Rows from block 9 of a small image classifier, named by matrix and row number. Each number is 128 + 24 x the weight over its row's rms, rounded and kept within 0 to 255. All counts start at 0. Numbers have three digits each.
After each channel's rows are labels from the 100 images, of 14976, where the channel reaches its highest value: "responds to" is what is common among them. Only what is clearly more common there than usual is listed. The data: microscope photos of single blood and bone marrow cells. In brackets: how many of the 100.
# conv: pointwise conv (model.blocks.9.conv.weight, 320x320x1x1), inputs 0-159

conv.109:121140118062148108094136126121138171125125115087113110156131141147157110130107100113065143131146136148086124098142121136142088113085141126076118108145125114113105076102111129120100112138135151162151126112140106167122110142131132141185129159136102140122100111121133110122083129117144167089151136144122107142177124132103137134133121181083112119117138123155131148126113149094104133168165171182116116130142099115106165134127154134142113118132127136126150118134121139094098116094152123
responds to: smear: peripheral blood (100); cell type: lymphocyte (51)

conv.163:130116155100163096150147094096123121129141086125133113083108093087143111090138113142110137143140126104176112172123096151145149112123109111131118173110090175158117112148170138149131099145134127131164132139135173105109123124168127147139101078129138111106155100100104133168123099091121152159139158109087115128106135109088145130135132105127128120146195142173150124144152095134139146133137146146152131090111103119120116119181148146134154148117174120177151093151163073152114158094094125
responds to: smear: peripheral blood (100)

conv.20:118117124115099135134086105132124124110137133090143101121183147112090120128170162168119083137130111159108113102118137113171114129143197121110124130158107192145121140077117143131133137084157121181101164164128120160117112115118120144119112111149127136116150153198164115137129113093150122117141112160116106110175100132105136130133102116081164131138130097140169119161110096121147119103122080143107123124122092140092135095117165109129149071075145096146109129155148118161103113169090151
responds to: smear: peripheral blood (100); cell type: eosinophil (42)

conv.210:142118093121116133161053117135102134107121126146086105163123142108106144129153123075121166104145153131092121095127136159113108146101110131124128096140143156110127122138139112126176145127140102105147117175114101135100118133108127154186111097147104094163129098098138143106131126140211126144125128116125129041108146096121145145099155117105101135159121144116135150117158138130120137158181171091133203152115130128109126100144119194115134111126110146130147104087141136097115148106119132
responds to: smear: peripheral blood (100)

conv.299:116143109146091129116121129140118128125103082155111150162119155105100135087126078128157113160107138126100149139143100156151147149109120087101180137141141077097131144138131122119090102087101100125160125093135073119140117116150116124138131088128132124127087100097141125075111141122125124132114100145130117138159117104100126117134141153176136137130136124133156105125098153129125099132097129121135141126122119138130066100145140161100126097113164158106174119093145110144100167121150173
responds to: smear: peripheral blood (99)

conv.155:128138119134113127125120150146163102131133134147144131075123086133119114120137090126115174097131092136167143114136145124107109158092143122156094167081114110149112111119100121152138117181096116117116106168134097154108160125122120119158126142106123139109107138134139129156127154132130107148111131143096120092104100165145128143116118151159179120105116093093100072200134145081163104142110127129164156110141146116120127130128130150178093137151127085108151134092161111149089179122130115
responds to: cell type: lymphocyte (45)

conv.207:178114131104115130130102151115100110131122109143138128145141117137119124107131134148131118115114132121128047087140146137155093142142097107097133121137164131177141123150151113116137123102083142138154093105104119082105177124118098137142125141088145121124115132131168129069093130140108155097120138108114101170119185153106075113135123139154103105144161102106122115111156145136082140113143166120105174140131118144103102105193149109128130116134148162124133161141125159110158135165118214
responds to: smear: peripheral blood (100)

conv.311:122116104105105109133141133141116141090130111075128068096138122114114133162156145139107104109182144112163176129128118130127109144119053111090157154143137111178136100119118133068150131160158096125143113158144129115140120119153105071120136142113105136168121145146144135136117114128133126128139136108133131128140143113091146108113123163131158094132123097138148124100136110156127173159125159114130064134133121120074120129126113178114116140183104097148116150101122128144153115115114135
responds to: smear: peripheral blood (100); cell type: eosinophil (27)

conv.310:102104112135098143155169095142154164130123171151137134147132156131145148098123115140126128099143142105144169125144128129223123142126094097116170160121115136109160091156116101111144138119117112123092148155156110116152090109126136117139134127084125166132114136130091098125079127155126188098114118140146140119162131150145118184134116127119142102096103139120095120133131094131105119128117140104156146175136102151116129108113128117115123103164129124146142154159177132167098167094174126
responds to: cell type: lymphocyte (36)

conv.289:111124130155110107112161145138173118123110074118161134096097186153119140142161094125094159146161120140156148089139158116145098169185118150117127141174151129153129175078133067136110105120125124126149142158175177104087113110121113113141132149154117128132129097137107118079101119126145074106106109132108114150109137145128112081131120138146102145096096160112161106102156099118138121118139096131117136137124152134098151111119128179119137093141110114165157142091130144143122140157113130
responds to: smear: peripheral blood (100)

conv.72:150134129140121096129136087133125110103172118102127106119170134114145104080137131108108090148157107138125150189113142152139117114119127129106128105090147116147145160129152154152104136096131094104128101106120114085157127115154114091146107089118122126141080118112127089091101109136182146140118120134128147113114122148122148180116087109094118140112128120192136184120098124139145094174092120114088136154161101127201095130159154132141142113134180137150166138177141122133126173111112156
responds to: smear: peripheral blood (100)

conv.191:143094127150118135119089077133125107080110112134113144161095122126106121143111100144108104153090111086111128113138146143156135125092111132161118174108130148131124115074115126157097156119110143145152131114165131077092125144150167103112169128128149116166147110128151160136144123160097134124146092161154139105113103143144117114141112148131141107137110130121166120127088140123151083138139153114123151109141116114172109163120082149120098145131066100124163140209133100122128110118147125
responds to: smear: peripheral blood (100)

conv.108:172157167148141098149135132107136113163123152151137132111148128103124130108135145068130149130129125134107126129109133135113123136136142135132102113149137091146126123112084142095124138144115134156137119139093119135119107110137104123081187109116095109093115077159129113167147154110104131161166145113136143106102103147112176132104146129169131136127161091124162116154110171156086095145117172115134134132115153111125141135163127080126126103119138148142158138144091128202097121076134124
responds to: smear: peripheral blood (100); cell type: lymphocyte (36)

conv.238:108112070130143095091180133121131141121142103078145087162165081166096121105104134160149109115098207086173128158114142117128142118102113133176135147126119144134128136110149182131129097151112132150117117099167133115154178116116141123117160130116134110141077145097084138162140122101104128105097137143150127110133120151108189113135089127137131127145154142159087123097094117106173139155147116103117121112125145130157139165146113114111125121131153145163094110175119118122121125126107105
responds to: smear: peripheral blood (100)

conv.81:188123202100126152176119123132127154139157093151150144202120107112107132115135108125155117106122121112162119126142106093103108125150124131110124135101117136123144112116122113088103110153065120129083169102130100128147135123091124153153112141138165091143104153154120124137143139119115132147137109091136151135111117101093154138106115162162139135115092123155154113112087160122108131149123140121102156123081145122086137157111150174146126172117145112101170157165164090087092136137154184
responds to: smear: peripheral blood (100); cell type: lymphocyte (43)

conv.234:135151117134138105162129146089114154149131131150177116130089151137164107100122154117081131112094088106120125122144142134076130127166119112139111162116133106100137139103119130104146099102153108113107110120154125108109153141160068146159127108151173134104157134098097096190141153097146134102144158142137166139145144160114144123065141132182111141173130123173124111135106140152203125100155129095159115115160151128091143182118124097139094133113148117133119109075111136156165154133111102
responds to: smear: peripheral blood (100); cell type: lymphocyte (38)

conv.117:087141121156133122154129133129063105100134112155146142132146151138150084107145117149112112109128074142135103108121147120150095107133128106146135145136107134116123106073163183104096141117126113139100099128113185100137159142127112119166129099102136111117149113112122163142123116118118160120131149160079124130152117092128122121110134161107114116147117107163123123118100130116192118145168105111144138123103133127116149149120092114109161127136120083136113129163107130148138126119100172
responds to: smear: peripheral blood (100); cell type: eosinophil (29)

conv.89:142146139156115120120181128123121154134046118160132157143109095142107105131147113125093113139156142088146128140172139096140160124102121160116118125122130128150125151119180167148125130105116113160134137128106136081180137118140122111154156132132186146138162098135197108120126186154132156143120137119144125133182089149119128150148150136144130090102107133133141118136096118137136176138146125115153136120122105102101191112129118142154111148177170115145118142148091124082176120122125085
responds to: smear: peripheral blood (100); cell type: lymphocyte (39)

conv.55:107138168204122110172160149154172118097153157142112134136134143177135140120128114137155050129109143105173144073122067130156125129118158131129149106123154140094110113153124072100147153145164146083142094154125094086151094099152153113148130130126126105137146155139116128136143098118118143155098099100131082121153169176146138111117130138135130144141178152126112138106083112150137105169075157130172102135095122117171121117110087143142118125109155141142116140103167164140155161160143125
responds to: smear: peripheral blood (65)

conv.76:074126136141158132147102153162110133142129147138131155151124128120125148108137137105145119148120151128162105097127168137152125128179086149149106071124113126129132222131161137154127172081153144089141115121121157128164124150102115115136120149137097203105182120114119151148125080117135177133146135156153119144097107135144142106113120130099114126154109111107118094111142122132103112151098104167076118129097110082141096148125128143087125101103145156136131157141086149158138119120160164
responds to: smear: peripheral blood (100); cell type: segmented neutrophil (40)

conv.213:108163148122132104127123170107155105143156113110139120117156150159144129143137106174098147143172116129153130153131072112117138099125163130145143129132120131117086126150119146159139164139097061172112181140160168110163115086126089122121113097143110183130138107115140161122112126084146113129172090126078179154117140113119113086090098154130115112120180112109125182146123122161123128125128111119152142118129126084173113145119121164140181128092147150127134176074108186107119142095163129
responds to: smear: peripheral blood (100); cell type: lymphocyte (44)

conv.82:144139137151168157134130166138095101114101136122129110118141145122122088115136080165137151110110090064134123138135159139109134130128094138132132115171109134129165136131087197165133146129146091156138147172152128151127129166150072159109130139117133096133107109111100115125153111119116124151142127129101100121154088120140142142094153097099148119104140118124108126134107159093107132141122099118103186142129156128136116112107115124115124149092090104118151171110146116124095140139169120
responds to: cell type: lymphocyte (44)

conv.116:131112124160179189128081134114198169130136160152107097122110134125065125163093120074119121174130139119127116127140120143135101146181120099153119101173135136136139110091151177156108138136111113158115126103127141132166101113126131111087122137141121113154094152114066167133144135121129119128095142134131115119129106085105159164145101150118160114120128107109129118149097136116131092087082126143146128142162101134125135121101107177085170111139127107120128121155138146118130165156109143
responds to: cell type: segmented neutrophil (41)

conv.291:130140137084090183174099159104130128120124128137178112112109172127107125153121122104135152141102156132108143162092120142090140123123129169134131142157136106108126143123100147123111112104126123141106086128108114150149093077127153167115124112143091105108120120119134124055098071144076112171111156134126120130179120165108104126111165153120121140109141161138150133097122142145109125117147157148156133130106139153105106119122146114089096103140132135137127124139093127148101121082124141
responds to: cell type: lymphocyte (42)

conv.183:142112144111132169137177071130154161101133126132115158084161122118157136157139098156069113136074145157119141129122184103129137127083147152152121100100108098141143128113115152137117096080113101116125110118102106132120106126115158155115147118131124164110098121166141140146121139095183142109133135106109120117119124162115106121097093128123174121136164106114126215129137102151123117127128113182111151113116111127135094153142137120134162144162118109149145136119073152086108133129103098
responds to: smear: peripheral blood (100); cell type: lymphocyte (38)

conv.83:129104097156119162092143155152104126122088108088115122148114136144080126116139085105148147100101139057132132129129127111139126100124097102143158139104143115153133137129118126134115163112107081132125088131166116096135144115129136148105123115105136088137133165107178108151118135113111117120089160090092119122140117156143125145142128156122090114108137113140123140218148121105190138086122167131120104102119167130088120137159128113123140084156142145141081089123117064142173114128117125
responds to: smear: peripheral blood (100)

conv.16:117081187135148095136132116149146116163132140128105168121111169115136136141144114155080092158119135105171124112167111159106143141090122094167137121107104129111121111114154127123137113083159184106113098120116164137130123157111146139135131082173150144074110132097106130129112107156116113145139139191147159126114159128136133141126118122138160117124117138150130178128148166148112125164132111116156109132106091114130072098139111110178162162130111132157120114160070142126127160120115151
responds to: smear: peripheral blood (100); cell type: lymphocyte (57)

conv.26:140129181146105109087135107108127123112150120148122109094102113129118116170154139164186077120129128137126102137107124112142106119131120104110128156138113151129093124152129107152153124140123129160126098141101111103139156117128194130154155090118140111070092127165099158090102117112095101113138142126142126107163110104101120148085133124134087174114114135152094131082149134127125146134122124092091125133171125153114123098109160154144116133125154155110147164109125121101103128118149122
responds to: smear: peripheral blood (100); cell type: segmented neutrophil (42)