python train.py --image_size=64 --crop_scale_min=1 --num_classes=2 --norm="batchnorm" --muon_scale="original" --lr=0.022
Rows from block 6 of a small image classifier, named by matrix and row number. Each number is 50 + 10 x the weight over its row's rms, rounded and kept within 0 to 99. All counts start at 0. After the name is the row's rms in percent of the matrix's.
Before each channel's rows are labels from the 100 images, of 14976, where the channel reaches its highest value: "place" is the part of the image that holds the peak; "strongest on" is what is common among them. Only what is clearly more common there than usual is listed. The data: microscope photos of single blood and bone marrow cells. In brackets: how many of the 100.
# conv: pointwise conv (model.blocks.6.conv.weight, 160x160x1x1), inputs 54-107

place: centre (92)
strongest on: smear: peripheral blood (100)
conv.119 109:51 62 39 52 82 35 58 48 40 53 66 56 59 45 51 55 63 64 36 29 43 48 48 63 56 51 53 58 48 53 35 45 41 50 49 38 46 37 61 41 48 58 55 64 51 52 50 47 43 48 35 31 42 59

place: bottom centre (44); bottom right (31)
strongest on: smear: peripheral blood (100); cell type: platelet (34)
conv.51 097:37 46 57 45 57 51 44 63 56 52 65 48 40 49 42 45 47 34 46 47 45 25 54 50 65 30 55 37 78 61 54 38 52 67 58 34 61 46 47 50 57 53 65 33 40 58 31 72 43 54 47 62 51 70

place: bottom right (35)
strongest on: smear: peripheral blood (76); cell type: myeloblast (37)
conv.49 108:58 47 36 46 58 42 46 68 48 35 57 42 51 62 46 59 51 37 50 43 43 42 65 54 65 47 58 51 39 65 44 54 59 47 48 47 43 48 26 39 46 46 47 56 46 42 48 54 40 38 55 68 57 50

place: centre (79)
strongest on: smear: peripheral blood (100)
conv.150 096:52 56 46 52 54 60 45 56 47 52 63 48 67 60 42 53 44 49 57 42 64 43 69 47 48 45 70 56 47 51 52 49 61 46 50 49 54 38 64 43 61 47 54 67 38 42 43 31 62 42 57 48 46 47

place: centre (89)
strongest on: smear: peripheral blood (100)
conv.120 099:73 33 48 45 53 74 43 54 55 47 44 43 55 42 30 68 60 59 50 45 52 27 69 41 38 55 55 44 62 43 56 48 44 42 62 53 49 37 58 63 41 66 50 39 51 51 69 50 23 33 38 51 63 69

place: centre (80)
strongest on: smear: peripheral blood (100)
conv.7 101:54 48 46 59 42 62 45 35 53 41 66 59 45 58 53 51 40 57 63 36 63 48 50 58 64 37 50 42 45 44 51 37 50 58 62 43 40 19 62 50 47 43 37 37 43 34 48 59 31 54 48 48 58 58

place: top centre (46)
strongest on: smear: peripheral blood (100); cell type: lymphocyte (38)
conv.67 101:50 52 45 50 36 43 52 50 45 59 38 45 52 35 50 50 38 49 82 56 61 47 42 39 52 41 59 48 40 53 45 68 38 30 53 49 48 40 51 39 43 50 36 50 41 41 47 74 36 59 46 66 47 49

place: bottom centre (31)
strongest on: smear: peripheral blood (100); cell type: platelet (26)
conv.50 105:43 61 37 59 55 53 45 45 42 61 79 70 51 53 55 64 45 47 60 42 39 41 47 40 45 59 46 63 60 51 50 42 37 71 45 43 53 51 49 51 50 37 46 40 46 64 46 39 51 38 41 43 41 49

place: centre (98)
strongest on: smear: peripheral blood (100)
conv.137 090:60 40 48 49 50 42 41 46 39 40 48 55 60 43 46 51 63 52 43 66 50 55 61 36 57 36 46 32 59 56 50 40 52 38 48 59 59 40 54 30 54 62 61 65 53 38 56 54 37 69 46 42 49 51

place: middle right (37); centre (35)
strongest on: smear: peripheral blood (100); cell type: lymphocyte (41); cell type: myeloblast (26)
conv.93 088:54 62 46 51 58 53 54 63 49 39 47 55 58 50 44 60 49 48 49 51 59 41 56 67 33 53 40 46 57 51 55 31 52 60 52 43 46 42 53 51 41 51 40 49 71 65 63 46 49 45 72 43 64 52

place: centre (95)
strongest on: smear: peripheral blood (100); cell type: eosinophil (26)
conv.79 097:32 42 47 52 41 42 52 52 38 41 65 54 50 62 62 57 44 58 48 42 45 43 56 44 66 60 39 68 62 39 74 52 38 48 51 57 47 63 74 55 34 56 34 40 47 54 42 48 76 48 38 52 53 51

place: centre (54); bottom centre (41)
strongest on: smear: peripheral blood (99)
conv.143 106:48 56 48 51 44 49 49 66 45 33 38 50 34 42 49 51 66 34 47 55 56 48 55 46 44 43 57 35 42 55 47 43 49 65 43 46 56 42 63 54 29 34 72 45 49 47 73 52 46 36 47 49 64 56

place: bottom centre (55)
strongest on: smear: peripheral blood (100); cell type: eosinophil (28); cell type: platelet (27)
conv.87 094:49 45 36 58 42 45 57 39 50 45 57 42 48 46 49 67 50 51 43 49 43 45 46 54 58 50 47 66 59 39 43 47 48 73 54 52 44 44 57 49 31 51 46 38 50 43 42 39 48 27 32 63 47 39

place: bottom centre (34); bottom right (33)
strongest on: smear: peripheral blood (100); cell type: platelet (31)
conv.141 104:43 55 50 50 49 45 60 36 59 64 52 43 49 51 38 47 46 46 45 75 49 53 46 58 49 61 49 56 43 59 53 49 52 64 60 53 55 93 46 52 52 50 34 52 62 56 34 34 39 54 45 46 42 81

place: bottom right (27)
strongest on: smear: peripheral blood (100)
conv.108 106:53 40 41 44 51 44 53 55 45 46 62 59 46 60 59 45 57 61 45 41 56 76 70 59 53 46 49 41 53 46 49 27 52 49 69 48 43 41 40 40 45 40 47 52 45 60 53 31 56 56 57 33 37 37

place: bottom centre (39)
strongest on: smear: peripheral blood (100)
conv.95 102:53 52 50 50 38 46 49 60 59 33 45 42 43 49 44 57 51 34 55 51 56 40 46 50 66 42 45 52 40 33 37 59 48 61 65 53 53 50 51 61 65 47 49 50 46 40 38 43 51 57 55 68 50 47

place: centre (99)
strongest on: smear: peripheral blood (100)
conv.104 108:49 53 61 55 37 43 49 60 31 67 64 53 46 44 47 53 38 42 65 55 48 32 46 51 42 38 45 52 58 60 48 25 25 45 46 49 37 31 66 73 43 40 49 36 60 61 53 51 61 46 58 33 47 45

place: bottom centre (35)
strongest on: smear: peripheral blood (100); cell type: platelet (33)
conv.13 107:69 50 77 51 50 51 46 57 45 56 69 54 46 38 45 56 49 51 49 48 59 56 48 33 44 45 66 53 63 50 47 53 47 51 40 36 36 61 66 53 46 43 51 54 54 34 38 35 48 57 33 71 37 45

place: bottom centre (59)
strongest on: smear: peripheral blood (100); cell type: platelet (29); cell type: eosinophil (26)
conv.97 105:53 57 32 56 50 50 81 61 50 53 34 50 44 44 56 57 56 54 47 56 31 64 39 54 47 46 70 54 47 48 75 41 53 55 33 42 43 53 50 51 53 60 36 41 44 51 65 44 57 38 52 49 55 48

place: centre (91)
strongest on: smear: peripheral blood (100); cell type: eosinophil (27)
conv.26 099:53 41 47 48 54 55 48 61 50 36 52 56 56 33 52 43 38 44 52 43 69 27 72 46 40 73 31 57 39 54 58 50 44 52 59 54 54 46 63 48 58 54 46 76 56 52 53 59 46 44 53 43 59 43

place: centre (56); top centre (34)
strongest on: smear: peripheral blood (100); cell type: segmented neutrophil (40)
conv.105 107:56 61 46 48 59 46 56 54 55 38 53 54 37 56 68 32 49 58 45 37 43 48 36 47 47 42 46 49 62 51 49 34 61 49 39 56 56 61 58 48 35 39 43 50 55 64 45 71 61 39 54 65 86 50

place: middle right (56)
strongest on: smear: peripheral blood (100)
conv.156 103:49 45 52 60 57 61 63 57 40 37 27 58 60 51 28 45 56 30 74 53 45 40 38 66 74 39 54 64 41 54 40 44 58 43 56 33 65 57 37 38 58 58 38 47 39 45 51 49 38 51 57 49 54 44

place: bottom centre (33); bottom left (28)
strongest on: smear: peripheral blood (100); cell type: platelet (26)
conv.112 103:47 38 37 48 60 49 48 37 40 47 68 64 52 46 49 71 47 54 67 42 44 70 48 48 37 40 50 55 78 53 42 48 49 57 80 68 50 51 50 58 49 49 42 36 49 52 52 54 63 62 55 54 58 45

place: bottom right (26)
strongest on: smear: peripheral blood (100)
conv.101 101:63 54 59 42 45 52 67 37 44 53 51 53 38 47 46 63 51 60 38 47 42 42 38 64 46 27 65 46 70 38 59 52 55 49 53 43 53 38 57 49 52 34 35 41 48 56 56 60 60 60 57 67 35 51

place: centre (92)
strongest on: smear: peripheral blood (100)
conv.78 100:31 80 39 45 39 60 67 69 48 31 50 47 28 38 63 59 41 59 24 41 53 39 47 49 50 63 53 50 56 26 39 57 56 35 47 51 74 58 43 44 30 54 55 48 57 51 58 33 45 48 53 54 47 38

place: middle right (80)
strongest on: smear: peripheral blood (100)
conv.116 109:38 47 47 48 67 66 74 49 41 37 64 49 44 54 61 65 55 52 51 26 48 40 50 48 64 43 71 48 56 51 49 52 38 56 58 57 48 30 29 53 38 52 48 49 71 68 49 54 51 41 45 51 58 38

place: bottom centre (55)
strongest on: smear: peripheral blood (100); cell type: eosinophil (34)
conv.76 102:47 37 52 49 45 31 62 42 57 53 45 46 41 30 58 66 56 60 67 48 45 40 54 52 70 44 48 55 58 36 55 32 55 60 45 59 54 49 56 55 52 57 48 45 54 46 43 51 50 49 27 72 74 52

place: top centre (57)
strongest on: smear: peripheral blood (100); cell type: segmented neutrophil (42); cell type: myeloblast (25)
conv.15 102:63 43 54 51 48 50 43 40 49 28 25 48 46 41 59 35 44 40 71 41 51 59 68 65 49 39 48 46 50 55 46 41 61 40 46 57 46 48 35 54 55 51 40 58 51 51 41 42 60 44 59 53 44 43

place: bottom centre (48); bottom right (32)
strongest on: smear: peripheral blood (100)
conv.58 108:46 59 87 41 45 53 52 43 66 45 49 57 48 60 39 55 48 41 41 47 46 49 57 44 41 49 68 53 50 30 54 39 46 48 62 50 62 48 39 56 53 60 39 47 39 71 38 53 51 52 44 50 47 66

place: centre (96)
strongest on: smear: peripheral blood (100)
conv.124 102:39 47 55 48 46 52 61 59 47 37 34 44 47 36 40 51 54 58 42 61 59 38 60 56 53 44 65 43 47 53 83 58 43 67 58 40 57 49 49 52 41 34 44 45 55 60 64 53 66 43 69 53 50 50

place: bottom centre (47); bottom left (27)
strongest on: smear: peripheral blood (100); cell type: eosinophil (30); cell type: platelet (25)
conv.65 099:48 53 43 42 50 50 50 56 53 63 52 57 63 39 33 42 59 40 64 48 42 41 58 59 60 28 51 54 53 56 44 45 56 60 47 35 43 41 31 28 51 47 67 45 61 63 38 41 59 55 58 66 37 44

place: middle right (50); centre (45)
strongest on: smear: peripheral blood (100); cell type: lymphocyte (34)
conv.63 101:57 39 36 63 50 57 50 55 49 44 46 55 54 50 48 41 52 53 53 42 45 50 56 42 68 39 58 45 55 44 45 37 60 49 57 50 60 51 70 63 53 43 37 47 47 50 52 51 52 51 41 70 58 36

place: middle right (33)
strongest on: smear: peripheral blood (100)
conv.24 106:48 58 25 56 76 60 40 55 52 54 42 50 58 60 45 53 50 63 49 45 48 72 41 40 45 44 49 52 47 46 54 57 44 44 44 65 38 47 56 45 58 70 39 43 52 61 50 46 57 42 66 54 79 60

place: bottom centre (59); centre (38)
strongest on: smear: peripheral blood (100); cell type: lymphocyte (40)
conv.131 104:50 60 48 58 51 53 61 51 53 45 48 52 42 41 37 54 59 48 54 67 37 49 75 60 49 42 70 38 71 57 51 56 48 42 28 61 41 62 48 58 35 41 49 59 61 57 57 34 45 33 52 36 42 40

place: bottom centre (30); bottom right (25)
strongest on: smear: peripheral blood (100); cell type: platelet (29)
conv.73 095:46 53 46 54 36 41 46 58 32 38 56 58 47 65 62 53 39 46 46 56 39 54 50 40 71 40 59 71 56 43 34 50 56 58 69 34 47 43 38 35 37 41 49 44 48 41 61 36 40 35 48 62 69 31

place: centre (66); middle right (30)
strongest on: smear: peripheral blood (100); cell type: lymphocyte (34)
conv.142 103:61 54 49 53 30 55 59 47 65 38 55 52 64 56 48 48 45 37 41 59 54 63 59 32 53 38 46 60 60 56 68 52 36 44 48 56 46 38 52 56 63 52 63 47 36 47 35 55 46 59 49 36 43 62

place: bottom centre (41)
strongest on: smear: peripheral blood (100); cell type: platelet (25)
conv.72 098:45 49 34 41 37 57 15 55 43 48 44 60 48 44 45 47 56 45 52 50 51 56 50 56 50 52 43 58 58 47 25 50 69 73 48 43 54 35 37 39 45 49 45 46 43 60 47 52 53 55 42 57 45 47

place: centre (56)
strongest on: smear: peripheral blood (99)
conv.103 095:42 53 55 40 55 44 49 54 44 44 61 49 62 38 43 41 45 39 54 27 25 47 32 48 50 47 39 54 40 58 51 69 36 51 58 31 32 43 61 54 51 47 64 64 53 43 36 53 48 29 66 53 57 40

place: bottom centre (53); bottom right (33)
strongest on: smear: peripheral blood (100); cell type: platelet (48)
conv.27 101:62 58 53 47 50 69 66 44 60 52 52 36 33 54 58 77 40 55 50 56 42 53 52 45 55 35 48 55 51 49 55 50 59 61 38 43 67 36 51 54 58 48 36 44 61 58 48 59 57 49 53 58 45 48

place: top centre (35)
strongest on: smear: peripheral blood (97)
conv.158 104:44 53 35 48 50 53 57 57 35 49 39 52 42 58 62 60 52 34 49 50 47 50 40 55 48 43 44 43 46 42 65 38 49 38 54 64 45 57 45 37 43 52 45 39 40 53 41 47 45 45 70 59 66 39

place: bottom centre (56)
strongest on: smear: peripheral blood (100); cell type: platelet (29); cell type: eosinophil (27)
conv.44 101:54 48 53 42 48 44 77 37 40 49 50 61 62 57 67 71 53 46 32 51 58 52 46 49 41 62 29 52 57 53 39 35 48 50 44 40 36 42 40 57 43 46 52 50 47 60 45 44 40 46 53 57 51 51

place: centre (99)
strongest on: smear: peripheral blood (100); cell type: lymphocyte (37)
conv.130 093:45 48 47 57 52 46 42 53 47 59 54 52 44 57 53 41 67 64 51 63 70 60 61 51 49 47 59 58 58 66 54 47 48 41 45 66 35 30 66 76 53 58 56 40 56 50 47 48 48 60 42 48 49 40

place: centre (92)
strongest on: smear: peripheral blood (100)
conv.20 085:63 55 47 74 36 46 47 41 32 54 39 55 37 69 45 55 53 54 66 40 61 29 58 49 42 76 37 54 44 52 50 55 60 60 46 52 60 52 53 45 49 66 60 57 53 46 62 44 34 34 43 56 53 58

place: bottom centre (47)
strongest on: smear: peripheral blood (100)
conv.81 102:53 49 51 45 47 41 59 54 44 54 35 54 48 54 40 50 40 48 49 49 63 48 59 56 35 42 50 43 39 45 40 53 55 57 39 35 57 77 50 40 60 44 49 42 47 55 54 49 46 49 52 49 32 50

place: centre (96)
strongest on: smear: peripheral blood (100); cell type: segmented neutrophil (41)
conv.94 098:46 45 44 55 43 62 48 62 45 55 44 56 35 46 50 54 51 47 21 56 62 41 46 49 59 59 57 36 36 50 60 45 49 40 49 62 42 53 39 70 74 57 48 51 45 68 48 43 55 51 53 59 35 55

place: centre (91)
strongest on: smear: peripheral blood (100); cell type: lymphocyte (44)
conv.14 085:53 44 60 37 51 56 45 40 47 50 43 56 62 61 51 32 61 62 42 29 71 60 46 46 45 53 64 43 44 39 48 48 38 43 48 44 53 48 59 52 29 49 55 55 48 61 39 51 44 69 77 38 47 42

place: centre (91)
strongest on: smear: peripheral blood (100); cell type: lymphocyte (38)
conv.135 100:34 45 52 52 34 39 85 52 56 53 52 46 67 40 59 54 42 56 40 42 46 63 54 50 63 75 53 43 50 42 64 46 56 47 57 49 49 39 41 57 35 47 51 69 43 47 33 44 47 55 54 48 55 56

place: centre (95)
strongest on: smear: peripheral blood (100); cell type: lymphocyte (46)
conv.9 102:53 40 56 53 53 66 59 58 59 47 41 53 44 44 42 35 57 49 49 53 45 37 38 43 50 55 36 44 40 50 42 42 58 49 44 65 54 54 49 38 27 54 48 56 52 31 56 47 54 41 67 57 45 57

place: top centre (62)
strongest on: smear: peripheral blood (100)
conv.52 101:52 50 61 35 39 45 50 39 47 51 63 40 44 53 48 29 52 63 72 59 48 60 44 61 44 38 52 39 60 48 48 44 43 48 30 54 56 38 51 53 59 54 65 44 63 33 48 62 37 39 63 45 60 45

place: bottom centre (48); bottom left (31)
strongest on: smear: peripheral blood (100); cell type: platelet (32); cell type: eosinophil (25)
conv.107 105:42 43 63 39 55 67 57 57 59 61 48 56 40 39 49 48 42 56 32 58 44 41 39 52 86 41 47 49 42 45 40 53 51 67 48 49 69 37 45 45 47 40 57 45 40 40 49 52 51 49 60 67 33 60

place: middle right (56); centre (41)
strongest on: smear: peripheral blood (100)
conv.25 102:46 57 72 59 51 61 50 42 65 52 58 55 55 50 52 52 36 59 43 31 66 46 63 57 44 35 42 55 57 68 43 58 44 65 41 54 51 54 60 41 50 31 51 46 46 58 44 33 38 59 63 81 58 32

place: bottom centre (28); bottom right (27)
strongest on: smear: peripheral blood (71)
conv.0 106:35 48 32 37 58 44 66 61 64 43 42 66 47 62 53 55 52 47 44 62 61 50 56 48 32 59 65 42 54 56 47 49 55 44 52 46 46 39 36 57 31 52 36 34 44 48 33 48 59 39 48 43 48 56

place: bottom centre (59); centre (33)
strongest on: smear: peripheral blood (100)
conv.80 100:57 37 52 45 56 47 66 44 34 52 51 30 44 27 37 56 55 61 42 42 37 42 48 49 53 51 46 59 42 43 64 47 37 35 26 42 44 50 60 35 36 56 34 61 52 58 61 34 34 35 36 49 55 50

place: bottom centre (63); centre (33)
strongest on: smear: peripheral blood (96); cell type: lymphocyte (42)
conv.146 090:40 58 63 45 48 46 49 52 55 41 50 55 36 46 43 46 59 38 48 74 46 52 49 61 42 41 42 37 44 45 62 37 47 53 48 52 31 41 59 49 52 37 62 42 34 47 65 58 56 37 52 45 51 55

place: centre (99)
strongest on: smear: peripheral blood (100); cell type: lymphocyte (53)
conv.19 099:27 48 51 52 51 38 50 52 72 39 39 52 61 32 62 44 61 64 61 56 68 56 65 49 61 65 47 37 38 39 34 57 59 39 51 68 63 47 40 32 36 41 53 39 47 36 42 51 59 41 67 55 54 54

place: centre (98)
strongest on: smear: peripheral blood (100); cell type: lymphocyte (36)
conv.18 095:50 44 59 42 35 57 37 44 41 32 49 37 48 55 51 56 59 43 39 39 38 54 42 47 43 47 50 77 48 46 63 61 41 42 60 40 69 52 49 40 61 68 59 52 44 46 75 59 52 45 48 57 29 47

place: centre (94)
strongest on: smear: peripheral blood (100)
conv.110 088:52 53 42 57 46 42 49 77 52 44 36 47 57 44 46 55 37 51 29 46 52 56 45 37 36 66 61 42 46 53 46 48 41 48 48 70 48 58 58 48 38 36 64 42 42 46 68 51 75 46 30 45 57 26